From a checkpoint of a small image flow-matching model: patch size [4, 4].
Rows from block 8, named by matrix and row number. Each number is 128 + 32 x the weight over the matrix's rms, rounded and kept within 0 to 255. All counts start at 0. Numbers have three digits each.
# skip: long skip projection (model.blocks.8.skip.weight, 192x384), inputs 0-127
skip.114:141075122156134130147071112161155151134186125124173165158111171141167109123182201127106146052094112134117153092176084126106077053111158086109173178134085109129058142115174077103143140147083154060112176128128114096114172109062114124178124181139140122181055089191194099111186091211106164196141080120122074173142119152202138141127155143150097176158127100125117111130165111057140120210124
skip.115:085148143137135121096161142159135112094099126137100163066119119123179152178127118085104185161111123105170122091165070123113141118119120099157090116113141085145112108143171084140119071106105115102115104129043137063057176060086102121144189169124117116132070086197112097174118154092184124068096080158094132139220111081162075085094123095137103104103108111104117148110064184072089077131115
skip.116:142109130157161106112207119165101165149141129126138119128114105153161086089177098033150123122127161140133162148153184128115133112096058111123085128114155192071128135151123081121094065204078132131131057172139090196092185157133128149156094168073118166063128128147180119090188101089110138079225225162134138145077118095070087145132079143135145111116136126062092109131176114102191108142094
skip.117:153087102099099162160135129100123105137150154120198112115112116044107127120159173093157163130123192107037190183110080141141124053108079158095120062145169091172150117173177150097154132099120105098110165117108096091153114155128092077160144076162150158055147142116102095122122095132079076096103089147118178120155139076100143177122126154165112123199173133097156135092130087105136201221086
skip.118:139143190132168112157131083133086179155167092126104092127126141127163075110140168162140071124128097085134096151154086161194207080121151085102082142135177129103097111156125094110129170062147174133113188166137134111087179116072120139158143110096173123149150142166117157138074055055141104092144121127154151152129191132115120156101111108140137152181100106052114105193127119176127161093048
skip.119:108156128156111117127120137102111121096161121058118113097088148172143172163171157178125094074185152121104170071254123133191094095145116082103095119082149055109146182210129113128156149142191148136141151156142146161156145141158076053094078102166150084108151081117170067051092127118105134110116132152081126146160122068132074048124112133143123093182125210162158146146120085168145143157035
skip.120:133106117083094161092143123145105107150167110106134213091067074093128085101088194084134133160180084127136091087109102085173132123033119097165073177112123173117105110224125107121128070132088158150185159128196147200164112062176161136139129144136084119075121162138140150164103142120141127066005143096159123184096156124175184111148101145208147113116142160086121178189088089162101068110127
skip.121:166102073162145062151117156166105129182156146138150130166150109136123148149077127123120096153137182172120115102135185145089116129124110113152141135126128141156061183112117094126127233106216029175094131157153154165125165215134114090126093165104148147100051137117159162125114100173187176123135134154142083073056104162070088197077134134141151090119083108143184170167109126131160152148135
skip.122:122050092020083157152081088128101096122149092097102139099124166098146113138118159081156151157058158082099172170042163123172103122228098147076144139105146076132076159105125147122141069164174137136078098125162117131117063079113047187072122123095091097105096057073202146095075187169172094143181190041166093118085151109077102159145158157085129131140109038148121141202105116045103091191155
skip.123:069150123070135143171077119044106157109148128082126157081196164127186107180136057129102101165132078148097175088129068167145112104100163118164086129077153111077126184136129125150173201121183138098076109117130170123147097113063168123100150127143171149087067140140150097109158123140063109182194112074104113092123182118103110151144076083147188159095147038074164122088170152133094168119113
skip.124:176064163117117132138117125111072065137098114103167129121124136093137044112059149167169135132115089109209109154127125075106187037184121150121156064053118181124172119146097162096116184145172173081052115120127123133120146091109065103119209103135167132152139129102173188060170079151159133174077104097124095108109106172131123114110064054173100083149115170133078111119129135149121128196074
skip.125:189159116116129130112176168117088165150125098126101080158131158181094142161161181143090111134036110176148171190166128162158137121080116113167191133125118117038110159107224152177117185132127086092141075167154173148034132147124138108074083116110121118124157139192187051132114165110133121129121113100098153160109144199104107125100179144100225162176133114090166138087126205124115137165158
skip.126:147177163155181149122156140124140181124133128101106175188150172134101125070160119155133127160060104101111148124097135189080123163132176069110132091103066116157136088137172078128054122146160114158046088154186188114152160089160067145192082120131165094097098111130052097109065153150103085126139194119124078149100138115157150145118139156167127141145170148125112169087070111089125100127114
skip.127:109138143166126114116197140149146089153160117161129127121168150113114076066134163138018167134161105131115135142116092104080149062141118214173200146072101091105118100145179064129134090131044161144103081103114166059145095115147112133155115065111126082143127151125180158089176173087167140170108162104172145170116101089127194071129138144184136073127104163136156172125113184088140164099154
skip.128:210207078075130088129135137105134104196187117069178199052167149089106094130079157164188078154194135192160137128156137186138165121164151082143150100104092124080161116117071090105101112116127111178079119057116188097090114085075080102160133143052110116145171140178112123245139183173056077143194056154177177134128107089112189114103153124149094160153161144151094188153167083176046165194182
skip.129:090114169149108062153119133157142096125057136149184121136181144167117177145112192018121100111159149098107091235173146114108088071114112170101124116049137043153085164155061128134114099199100090163110082106110117110084098112128064169162161110090103128136139095115183150141140170098057152114124178137130099129169035160174128136148109151111247105156151065125095116131140104164080119146108
skip.130:078141085153169210181092098090103169152129136138184111169104070126102131078129191167089165121191095097134122117172141208129129153147083125201109177180123117095090131086157142135097159134076058132063081139212097106092039138108141120057113112114140160147146107065173128147150102074150118096159187126073054108145156069131126136136103098126085162094160067129078157174089138157185190156111
skip.131:107143180098093147156127198193105167149140129059111084164093212155122209134242174174155127140140130206058133087191131097146117175125107104191149101117110125085156142104128131123138178102170122203098091154144134108082113132132142130198093090144197042169150125111171112177086129057045116081146137142149124157131083180188104180127077112172096127088051138140124170124160160106110139141166
skip.132:135121092111142132136077126161080171152112082152073121196111118113133129144135110106110147183109116090157149123167181137081150089119186088137114199086188077143182114189137124156142123115106122103089090170151032152105124091113146122097141098172115105116133120098122036138122122074129196180165115060074111115132133140144151064166112107160061126103129153152105100177129178111140063062115
skip.133:166178205196101127126087150113111179077102104142119116181060117102091108137121124203107118123111128173105131082059099092109094148118120096163135115140199137146156085101070112139134160140103177128194172151137122062163121089102120113123076097100170104051129083109108114104151113165192063175184091097209182151167097106152152125108063124060168106121161097101066132133101152094178130159216
skip.134:063179151144139136145114062116112148083131151056109122098094113131141134106161149118095092170119119122200082120141145186132113064100161137123078121202157106135183120111114183092137103132125187120104071162134093154084119162053098150178112108101095159191057150172147109095149143254151117108123174120139121066115106048116076079086145169206134066122128080084117117111134200103145163099160
skip.135:092109135154132113152115187116163110063101125100165107166141108130154120207136061163174161097113158173105119072135113119128161129212138160133102109130120184134179121126102146131132152150036098187061125144066104054126185148124187158172125109088123092159149151127151108163147131123176209080130141122130148112118189161133167120113130094050055091105129143151176113126106084110145137129106
skip.136:157069066094104060106163092155093129104162137185118092139037156129163148147105221144118123104111203152067092176179166166104131130093088101125087079054192157147073163146142117118158106148072069144161172094128086137138111136141127121069144124122101057116095088074131172110088111149110161079140128168084129148159116109100111150160142118147074086074151104145126103109151149156109104113102
skip.137:148102133118093105126132223114112134149081144149141145139105152100043197131183169167068079120063105148123112119080147126108163087088143078142141148127102129108038137143074108101103119118152103116139045087061128131126151167110139149091130131156109135161220113087137100193130171099093102133128146092106175150236184092127188170191104115115159114176118136155112058145180097125153210115096
skip.138:132180092114135086137116118168098131070093166144091149152111122138129137142154075197038172109139125117152135149160096204102151114128174117136141121127099047134110107148127132116158190128111150161124159059111136184107045103099136094178139108108089192131127157088132132126170177115122091085118174150212131110090132174161086132108144131059161103141087116110131046081136172189152181132156
skip.139:086047086175153153146170173083103097173126105138071106149148071099150113089140088117127155154137140185117091083140203157154223105183180097148124128085084111144101075151206118067092140085127131148136097132143125156186138163132099201155119134190144151149093103114101133067156168115145070159110175126042150133120097143092174156174198106136120176176099168177129164145143106127135177211123
skip.140:121141145181225075141137121135167087094126130071144109103168173098155110106133115150111109186111131143018147101104164119100119138130070119100116174142173109117120139168115164083132148134135114160117134126141140077117123099078100086108230131156150101141203111099124122144164137121161107082096255130097138180139130135169182133149152097102122121123158157117136100121176084160202100165225
skip.141:153061091164165109163131113111137099095121115141176153132115171104202090132122125135137100075134167123167223124133202095110119103091152118100145109141169086044142183098156120138125119125111101144166088130082192078141114139117168099131170085180136088152136120163040085093164180099104144155142124144130084107169153133146144162167112176141121119139140133097074091201100028140110072147121
skip.142:132099179193095114091106112123152094163126103134010150142146106174195084110176124151133115128137147064080028145161106155085060097106147200106091150099146066101112207184102185128101132127181137200074146109053140119180158174118177150208060094124144112157125184119113142206124112138162117132152139161102126177118119070133171091154156108107099171125131156142171129174207201134134103163102
skip.143:217096129222158098147106137094149135077124121074131155141188102114165062096157078082137140109142178161137103079171169130127132081188154168145138141142168160149092223145178075073058128155149181130160149082091209116110139097105101141147051117088118134150140088094214097199174090142096087113165070149134128101201131078180117102145164038147118132104101163129109082170079106193152091159123
skip.144:102172094119149111075093118098169147134076140119149110187152174131103182118204161116201125155131092119168157130127158129111168143122106151127072175066148074177145109142155059120130154068186118181129127178138169130130164113106135163145119073148101071064125187087234153083133153139135099081123159065110145110081175135169119143205114201134105195143134138110164112103117106142079145108150
skip.145:094077138138153142141105132146146080157130159123099129139152104141162118114111160153132115186185153102142201149196204190149208139055135085175078077114076103135124077075110105038130090136100176139096144191101147126127157131079142115134131107108084114106164128114126147137126121133131143193152127158164097143080082111048104154204100160066131117157071089138053177155082142146210132100119
skip.146:086127106108166173095121125104145085123113136127088165155109204154112192139164131184087123149100117200144132095123171049170090185153172091093132139191071142124150098126150078105107120108163179147097180175085077112107160128172096181091145183119117132133110129211150172142090111092120089048166102144109106046121085148115114112153081073140149135106167130086190084118127110117146085142171
skip.147:139138111087160129082136117163168123139100119123116154053131089157077129121116121108109099136096082142093164160119124083116074156164126124170101122152133086103133162091201128129055205126061113147163015121082086125168101153070174100156128136138097048120130102111144143154155142105139119112167150115132110113083107140063155116131066109175084046110124125047108199141120098135064152150102
skip.148:114103109162058073131040105134058152174145130185122161165179134093171172104129164122131107096151142135025119137163081124092144084126146181114131083167200161176110154102132220194159056163164143113113095123152153152146102139095132118141134189141172099131138131164130165114152142135150118063113121076141203118105083047141131156117036124085149123130148138150055115145132053107146118118147
skip.149:095083192112138199133143107101141128171107118133151118119132166127094144071123098147119098111167191219157111200095054186053166159108067076096152096195153122136146081118112181160177160137089085130114143111105121100146116164158066181108139112161136132144140147101107092141058062174102117154074114106045087142098124126152157117099192114078132072123140150191093135108141101149017053189118
skip.150:138164229063133138164133075166140182141070172182141140117130133142139110149128113133136052177144157143106171130104096122152137159044151168153131096065110128220168122102151176105209196150180058208197181111141088157097138121125134091116138106121115193135133166089125097223183129152093084080095178149166128099152179181088144129131120177183119131148122165091145097117064133125118102186117
skip.151:122129188067111099134120163185163098160114125124064083148129084156165134133052107131095104166151142090138134093125101162090093144205068168052157168153105109107161127160225065130146108168105173155145116109122089156189190162150150100130099179141076104131183101170024147114163108106157123115110161171140134092108054150120130053149191112145134129158130138121117167015097106148134107105179
skip.152:170153116156230198216176129094103097119117096105081109161150095067137202113106108094148081119143096109146086155126147172133118148106112150124116098076074176049129080113140081139166201111182034194153123144188144099105140100039098112126070128155161125143128160078139166104134093156150157142123123141097173175152109176145126140122146106141095062134108074114150130105102097040195139113134
skip.153:121159140087101153121120077101111106143156128107146086164097126211152097149200148089106158167122121167071158103124091112141117124160158107150175063118065147162055143143155117111172122142150095120097144127088129063127089096106166146085061052143117187122057162073050098128185149154109076101116096183161126092081157094143190149111110138087120194092185118069085104148090057081121176131113
skip.154:121113183115086154151171063145075181069158151177141118115174150094100071104053166067099089119192106135139100092140108158072112063132185133137153164117067072147138152190142085063118158119118123127147129078105191128108120148188131138090176109114149105146086119167177157156095146136076154081155074120066102107097145101157139161062114149091118134187158136217121119126099133103191107129086
skip.155:197102127141149133127122142140130120098111097151059155139083102190115205144033110145066184103053110169207156181164105127135106151161067120025150109040129151138079101082083180081213094120144172084119059132141090086150134115178163106099114111123125170095186201168148155119153112132185034123142133140136096097161143141151133156048167116161119134140151138166103119183217106152171138121106
skip.156:175144112133089134088122134152086154101192117031101135154106101108156087239209125054057143099096109114105096098125173203094156087136105117106110142107140128128095176158109161108173149169113148191114131122168158088099055163129151129124186132095187093102134131179078109140159128153073105103100047110070104104113156138067155138168075159154157139075125168118112112151173116187142083105159
skip.157:110138162066127132124176111154097071150164157138145093113164095135130160128128131101133149113140124075193101184097067089049162040062185113096204189142147104114144146145178139124133128111130157098162137084108148148116148102176129127131096136133144061101113172049061157133149116145064150134179147150183120149140067166092104139148144197152099077117185199175129058160079102119116116158091
skip.158:092091135118161150123115098135180127127100086098217189158106104089173109163170177171135124162099073110112122104176180118138118187143123175104161125137094130107132117109111116106160135115138204120108081222101149201166117129105128141109159155094131188118139171065125235097157077116154080106117169093127215149083102087093060122079173086105101095118140147153056075119074079153121124046157
skip.159:089132140081125183117146109133110174173145141143119106137143159137121190068112126163067068190111097123126247122097145134157054091092109107141096138055157108142153123115149127171173124116122176134141104113109150109150136145182160159193171112088101157175110105134099215154130131164114106107177103160132158097113135139135179082145117161090074150092133120157109148077092194066133096134140
skip.160:129085101112096080089143114126094137139109121167137146149113147170098087122183138086125150160137146150161073140111064112170105126144206134110146102085192166167136160053103100180144111083096134152150107134138119104160110141147075133187119094086116163115153145097099061103192174152119122145109153148113127156130181067213129144117167209118092078137094104134128225121143070157111178100128
skip.161:133166139110178144101167105075123185120079121116135148083079135179105129111122133124153092212124146190139082171146181109139143114075072124078100088126138079125081148166138114132137084156169063173150089141205155080151170148147191168112195178124086116168158119141142174146148117124099161179193173111137125134154148174139120114130102043168137151117127089092114166134116166143132100198107
skip.162:107146066070101142128190114179169123106121159073081140138133176123140122134154189128131122106094137138203102072097104133116117108117177064143188166111166102117104090145129173104156109091142123067086203135113157134086149105139106125123104153100114118091140050092063212163136094121122136141170144115127114111154148085093190113143186091140150115129132138066230163165178141128153131079179
skip.163:096118147117066122150089102162069128131128132123124082083102109120143096157149087075061199169093078150094115137128143079134094101067106174167137152128135115136126196133146131131168061142171086164109108172121045101122099116128079089191166124088099126128148196178109122124142162129136169066140129080137119128094082079132130185168119094104254068137132098178185049090096060118109079165098
skip.164:121146176149115161109146085131121109203123128143158172121111145102097171121081098132129062093094129128180058098170153038146196147127143135172187145164145179119115104139141121086091088104145099167071094106157147149130124120142186138115127175041055150143132160099146080128133151172073143065096120137162133165103197131181070171108162087125116127143120061147151122090113075139111148088120