Weights of a small image flow-matching model.
Model: 9.41M parameters, arch uvit, moe top_k, patch size [4, 4], layers 12.
Rows from block 9, named by matrix and row number. Each number is 50 + 12 x the weight over the matrix's rms, rounded and kept within 0 to 99. All counts start at 0.
# skip: long skip projection (model.blocks.9.skip.weight, 192x384), inputs 320-383
skip.26:59 63 47 76 43 43 59 39 57 47 56 62 48 42 47 59 60 59 33 50 26 42 61 33 51 47 56 53 55 41 49 46 54 47 46 62 50 47 70 57 24 54 43 43 75 45 42 74 45 41 42 43 57 42 39 41 44 54 46 45 71 59 34 62
skip.27:40 77 42 47 47 43 47 31 44 58 42 47 38 55 58 45 40 64 45 39 56 57 60 31 41 37 55 53 56 49 53 56 46 72 53 35 48 61 59 39 64 42 53 52 43 41 55 46 39 51 41 44 43 44 44 55 34 42 30 51 59 46 33 36
skip.28:38 54 56 66 44 50 44 59 40 40 42 66 50 65 48 49 42 52 53 66 33 55 53 46 36 57 61 75 44 45 45 79 56 46 41 39 54 54 59 43 50 54 54 56 67 48 43 59 53 61 40 61 57 43 77 28 57 36 44 54 43 60 61 48
skip.29:59 46 46 36 27 44 35 58 52 48 36 38 53 53 58 47 50 63 46 75 54 55 46 43 46 59 53 80 31 47 47 38 38 45 50 36 68 49 54 64 60 55 59 53 46 39 46 40 39 54 48 50 54 56 41 28 59 48 42 61 45 41 36 59
skip.30:76 61 47 69 27 55 67 41 42 29 37 27 41 50 51 70 43 43 35 63 49 38 46 36 62 40 69 57 57 34 57 15 44 52 41 28 46 51 56 42 31 45 38 56 43 60 50 63 57 43 65 47 45 61 24 22 42 33 52 23 51 57 40 56
skip.31:38 69 50 58 56 53 50 40 48 44 53 52 57 54 40 67 45 50 47 48 50 61 56 48 45 51 46 42 56 29 49 54 53 39 55 55 53 48 53 35 41 51 48 50 63 37 46 47 65 52 58 55 37 49 52 73 39 37 49 36 71 49 53 52
skip.32:55 25 48 76 56 49 26 56 43 39 38 50 52 47 54 48 62 65 46 52 58 52 60 61 38 64 51 57 42 54 43 18 53 51 54 59 76 53 67 60 39 45 53 59 28 42 50 64 38 64 52 52 46 40 42 46 53 42 36 51 50 49 39 55
skip.33:52 34 51 46 48 44 19 43 61 52 48 57 53 55 49 41 57 54 36 56 53 37 41 31 52 54 78 50 58 44 46 53 54 57 65 47 48 56 61 53 48 64 51 50 32 52 43 45 45 52 73 42 36 40 50 49 59 49 56 46 56 47 54 53
skip.34:43 51 33 35 34 38 47 59 62 43 62 35 52 42 70 49 57 52 45 42 57 42 55 39 56 50 65 49 55 74 35 54 29 76 62 42 49 63 58 39 73 41 53 55 55 46 51 36 30 65 55 50 52 60 58 44 68 70 62 42 48 47 45 61
skip.35:50 56 50 32 26 45 55 52 56 53 54 51 59 33 43 49 73 56 38 48 48 46 60 67 38 39 44 40 44 53 56 50 53 46 40 49 49 50 94 51 50 52 50 63 64 30 43 44 23 53 28 79 38 55 54 64 55 55 57 54 62 52 37 52
skip.36:60 50 34 55 35 11 47 67 49 40 57 58 35 38 50 44 59 22 58 44 63 53 54 44 58 48 33 48 50 20 31 60 72 70 49 55 49 39 42 65 56 55 48 41 46 40 44 48 56 65 61 63 49 41 52 60 58 59 32 61 37 41 60 49
skip.37:61 52 54 42 43 38 41 41 39 51 62 43 63 52 63 56 74 67 52 30 60 66 46 49 44 42 63 68 56 50 37 46 50 53 37 30 61 80 42 62 65 25 46 43 43 63 54 45 51 68 38 54 58 51 55 43 49 23 42 58 51 62 48 36
skip.38:63 55 53 35 71 37 45 61 37 54 50 47 64 33 51 20 57 34 63 50 45 49 32 76 51 63 55 54 52 53 36 57 67 43 64 53 43 61 39 55 28 37 61 63 32 45 45 31 49 65 61 40 39 34 22 47 35 64 19 58 47 44 66 44
skip.39:42 54 49 38 50 46 47 26 55 42 51 54 55 57 40 42 65 69 50 46 59 55 63 47 40 46 58 37 40 62 56 55 69 52 46 65 38 41 52 54 43 57 24 60 54 51 52 31 66 46 31 74 50 48 54 53 59 48 54 57 42 43 72 52
skip.40:51 60 63 56 66 51 59 59 57 56 45 52 57 65 55 47 33 57 34 32 57 38 38 52 34 55 49 66 64 37 42 53 39 54 60 31 48 61 47 33 52 49 73 48 37 56 47 54 41 57 64 40 37 53 56 36 68 36 49 58 43 44 56 41
skip.41:46 46 47 39 39 49 56 44 28 62 62 49 34 39 55 62 58 37 47 44 49 47 45 44 70 54 25 60 59 50 45 49 46 59 56 51 54 34 39 32 32 60 65 47 57 69 39 47 50 61 41 40 47 47 49 42 52 53 41 67 48 52 54 38
skip.42:50 38 61 52 64 50 33 59 48 55 69 40 45 56 55 47 49 36 48 48 49 65 56 46 52 50 46 59 30 45 59 18 65 43 49 47 54 46 41 44 50 50 44 58 57 42 34 42 32 39 51 50 56 35 42 49 36 64 63 69 47 43 54 53
skip.43:30 38 48 66 42 66 56 38 47 52 63 39 44 57 64 51 53 65 44 53 53 50 38 68 69 46 44 72 61 53 38 51 47 57 39 61 59 26 33 47 42 52 39 55 56 41 60 42 55 40 29 44 59 74 35 30 38 31 37 56 55 82 53 50
skip.44:58 53 45 35 52 60 67 34 51 70 59 53 55 40 54 51 43 49 62 38 70 25 45 70 61 59 43 61 62 37 57 63 48 59 59 24 40 45 67 37 49 49 70 55 39 66 30 41 41 21 74 64 60 55 52 37 51 50 69 66 44 45 50 47
skip.45:46 49 54 51 61 33 47 46 43 50 30 66 43 37 37 60 59 51 56 62 55 41 62 47 45 43 59 20 51 45 20 50 43 46 51 61 48 64 64 41 39 39 47 48 36 60 47 53 23 50 54 42 53 50 52 26 61 50 54 60 48 24 39 49
skip.46:48 53 41 49 69 55 32 35 36 52 59 45 49 58 51 33 29 63 59 37 26 57 39 36 47 66 40 49 59 35 39 57 63 40 65 58 45 51 53 53 40 51 55 61 35 42 34 52 67 35 64 52 43 47 45 56 54 39 48 37 52 51 54 57
skip.47:44 48 37 32 55 36 35 51 33 39 44 52 73 65 66 48 54 67 60 31 56 36 35 56 49 62 54 54 34 52 47 62 58 44 47 66 55 51 58 40 56 46 67 50 34 48 40 56 39 59 55 46 49 36 30 45 76 53 45 31 34 58 44 46
skip.48:62 57 59 54 41 30 55 62 62 42 41 53 46 54 37 56 59 36 76 74 63 53 51 60 68 50 37 41 56 68 48 67 53 53 54 61 48 51 44 41 48 63 46 44 67 41 56 66 39 48 24 47 63 64 55 53 61 77 44 43 39 43 51 20
skip.49:47 23 53 65 62 38 33 48 65 29 48 28 37 61 55 44 50 58 32 41 51 51 43 61 46 53 24 79 42 61 49 51 25 48 40 23 39 47 51 39 64 49 61 66 60 41 57 71 35 60 48 42 41 65 71 49 61 38 41 46 66 55 39 40
skip.50:57 70 56 60 35 38 52 62 26 26 44 38 49 40 60 67 67 58 32 41 56 49 49 50 47 54 29 53 50 49 64 55 53 57 41 49 37 68 42 55 54 53 48 39 48 58 53 38 49 43 37 47 68 64 48 50 58 21 67 42 65 49 41 58
skip.51:51 60 41 60 27 43 35 41 55 43 53 41 60 56 62 73 32 62 58 57 62 63 42 46 67 37 42 39 57 40 66 50 55 30 78 30 66 61 39 55 30 62 46 56 43 30 38 51 61 58 45 58 30 57 44 78 51 44 42 47 67 57 52 60
skip.52:53 60 41 59 42 58 42 50 50 45 55 79 37 47 45 50 73 60 46 37 54 48 66 65 63 43 69 50 65 35 73 31 43 50 64 53 54 31 50 59 41 70 55 64 53 49 53 56 39 43 46 42 55 37 71 49 42 48 71 59 49 68 49 43
skip.53:52 45 49 48 60 66 68 41 51 55 50 47 40 63 37 36 30 59 32 39 28 34 53 53 51 38 79 52 58 63 52 60 46 42 66 45 50 58 76 39 46 55 54 43 51 77 74 68 46 42 56 55 48 54 58 49 59 22 62 67 46 67 59 38
skip.54:39 32 43 59 73 61 30 55 35 56 54 45 36 58 42 64 49 52 46 45 36 48 53 37 44 34 69 42 29 61 52 44 49 38 64 51 46 38 61 57 45 43 53 28 50 48 49 51 40 45 63 63 46 54 59 55 40 29 50 49 33 72 67 64
skip.55:55 60 43 47 57 41 45 49 52 33 63 62 43 32 13 65 51 62 62 39 47 53 45 42 30 49 55 53 34 48 56 60 48 38 63 36 46 54 55 61 48 57 47 46 71 51 52 53 71 42 35 28 59 68 52 56 55 50 38 41 50 47 41 56
skip.56:46 42 55 59 49 20 48 54 46 50 51 48 50 50 60 36 52 33 53 62 48 48 48 47 44 62 50 50 60 60 37 40 44 35 47 58 44 48 48 42 64 65 56 59 44 51 50 36 43 48 33 60 73 40 43 25 60 51 57 64 52 55 39 48
skip.57:44 66 44 66 39 54 39 35 53 37 56 44 49 55 39 59 44 43 42 39 36 50 46 45 51 73 50 47 42 37 50 50 49 45 43 21 53 44 42 59 34 45 32 52 55 49 64 48 65 50 45 41 41 43 58 61 60 48 61 45 62 57 53 49
skip.58:41 57 53 37 50 61 29 46 47 54 61 76 55 56 45 55 46 55 57 58 29 38 46 42 32 56 56 28 22 52 42 69 66 59 53 61 49 42 56 57 47 45 53 39 40 55 49 53 54 37 50 44 43 51 52 49 44 36 34 53 43 59 50 78
skip.59:48 58 44 37 40 52 37 68 62 45 53 40 55 41 66 44 51 38 33 40 62 52 48 60 39 34 49 44 39 51 64 47 40 50 44 41 52 52 52 40 66 48 33 51 41 59 39 51 74 44 56 59 40 47 40 63 53 47 44 57 53 53 45 43
skip.60:34 50 59 50 53 54 52 55 65 47 47 47 68 51 58 54 23 47 37 46 55 56 55 42 26 62 54 43 63 71 68 50 41 47 40 56 50 61 80 44 72 58 59 42 69 54 70 58 51 75 54 45 57 43 60 52 59 54 51 48 34 46 83 60
skip.61:35 59 47 38 34 40 42 57 35 40 41 41 45 51 66 63 52 38 60 55 64 34 47 50 39 48 62 48 59 60 43 25 48 58 27 45 71 73 51 54 40 44 46 74 46 77 67 57 53 38 28 48 32 50 45 37 55 51 37 52 52 46 42 48
skip.62:51 55 57 47 60 63 60 48 50 74 50 64 57 46 37 39 49 37 53 23 53 49 40 79 61 48 56 47 48 66 63 57 38 72 47 53 34 51 48 42 65 41 44 33 54 36 48 53 61 55 57 59 35 39 43 33 37 35 54 48 39 48 36 36
skip.63:36 33 62 67 50 42 55 73 42 53 31 78 62 48 41 52 50 63 54 65 38 45 59 58 45 48 39 54 41 73 60 53 60 44 41 64 65 19 59 49 47 44 25 33 73 49 49 60 66 29 41 39 45 30 41 51 39 56 68 54 38 59 53 46
skip.64:72 61 48 27 29 49 61 33 37 39 42 72 30 55 49 79 50 50 64 53 51 66 60 85 52 44 52 45 50 44 60 47 28 49 62 78 64 56 46 52 52 58 57 33 77 43 37 58 52 55 27 53 47 48 53 55 52 47 59 35 51 53 55 51
skip.65:37 33 41 49 41 75 56 38 37 67 65 50 50 53 44 60 35 53 56 57 44 53 48 49 50 49 42 53 48 62 54 56 30 63 41 54 51 53 40 43 34 49 45 59 55 46 39 65 69 61 62 45 46 78 55 50 36 49 47 56 51 61 61 46
skip.66:60 47 43 39 41 68 29 51 36 54 38 44 47 55 39 54 65 38 40 26 32 48 42 37 55 38 44 46 66 46 45 37 48 58 63 49 56 65 42 57 37 27 71 46 54 58 45 47 41 67 49 48 53 56 50 50 69 56 31 48 58 50 40 54
skip.67:54 42 42 70 38 49 24 63 35 44 59 52 52 40 43 48 43 68 55 57 51 48 65 33 61 64 53 36 42 47 62 34 60 50 49 55 54 47 64 43 53 45 39 49 48 44 53 41 70 56 43 39 48 43 40 39 35 41 54 49 50 56 57 54
skip.68:46 47 62 48 44 51 73 67 54 49 50 54 43 66 17 43 40 62 46 37 48 37 38 56 38 53 41 26 46 38 54 36 48 43 42 31 63 50 67 37 37 29 55 48 35 57 33 41 40 45 57 67 32 55 34 63 29 45 46 55 54 19 45 52
skip.69:49 36 42 29 60 53 30 60 59 51 49 57 42 56 56 49 67 66 44 39 32 38 51 68 68 53 67 43 50 57 45 40 59 42 53 66 33 30 32 67 44 50 53 48 50 27 51 51 49 61 39 65 53 53 77 69 35 57 60 56 50 50 43 57
skip.70:83 22 39 65 52 47 61 59 55 53 43 48 73 65 46 45 51 49 62 67 50 39 47 54 65 37 38 50 50 54 58 56 68 56 42 50 65 75 69 27 54 44 46 67 51 59 56 49 41 46 50 46 43 41 37 53 55 56 68 43 48 64 45 43
skip.71:52 54 49 52 45 49 50 81 54 54 41 39 74 53 43 50 40 50 60 36 43 44 53 50 69 65 59 50 42 55 55 75 54 48 51 47 38 51 69 39 44 38 40 24 50 59 48 66 53 49 62 65 40 24 48 54 55 46 67 50 54 40 35 37
skip.72:38 30 47 32 43 32 57 40 43 54 35 44 67 28 63 43 62 31 54 56 76 23 44 54 38 50 51 60 59 24 79 47 49 69 40 31 47 57 51 48 55 51 40 60 38 55 52 53 68 64 72 55 51 26 42 53 46 54 51 48 54 58 70 43
skip.73:43 61 47 44 51 59 57 40 48 56 34 64 50 52 55 46 47 55 50 52 60 48 67 54 55 40 47 56 40 31 52 67 64 58 40 28 69 55 54 46 47 55 37 42 55 53 37 56 44 40 59 57 51 45 59 44 45 54 58 36 60 26 59 58
skip.74:57 57 50 55 47 50 42 61 47 65 55 60 37 54 48 34 64 59 50 40 53 36 36 47 46 33 73 65 58 46 63 44 52 58 38 54 47 41 39 51 55 57 62 34 40 17 51 43 35 57 76 49 50 50 57 51 43 32 54 51 35 60 47 49
skip.75:46 62 49 39 39 48 47 31 32 53 56 46 43 43 58 51 50 64 56 53 56 45 37 46 53 49 50 47 49 52 64 53 51 40 53 58 53 53 51 33 52 69 37 47 57 61 65 85 51 46 27 36 48 57 48 60 62 69 35 39 54 51 57 46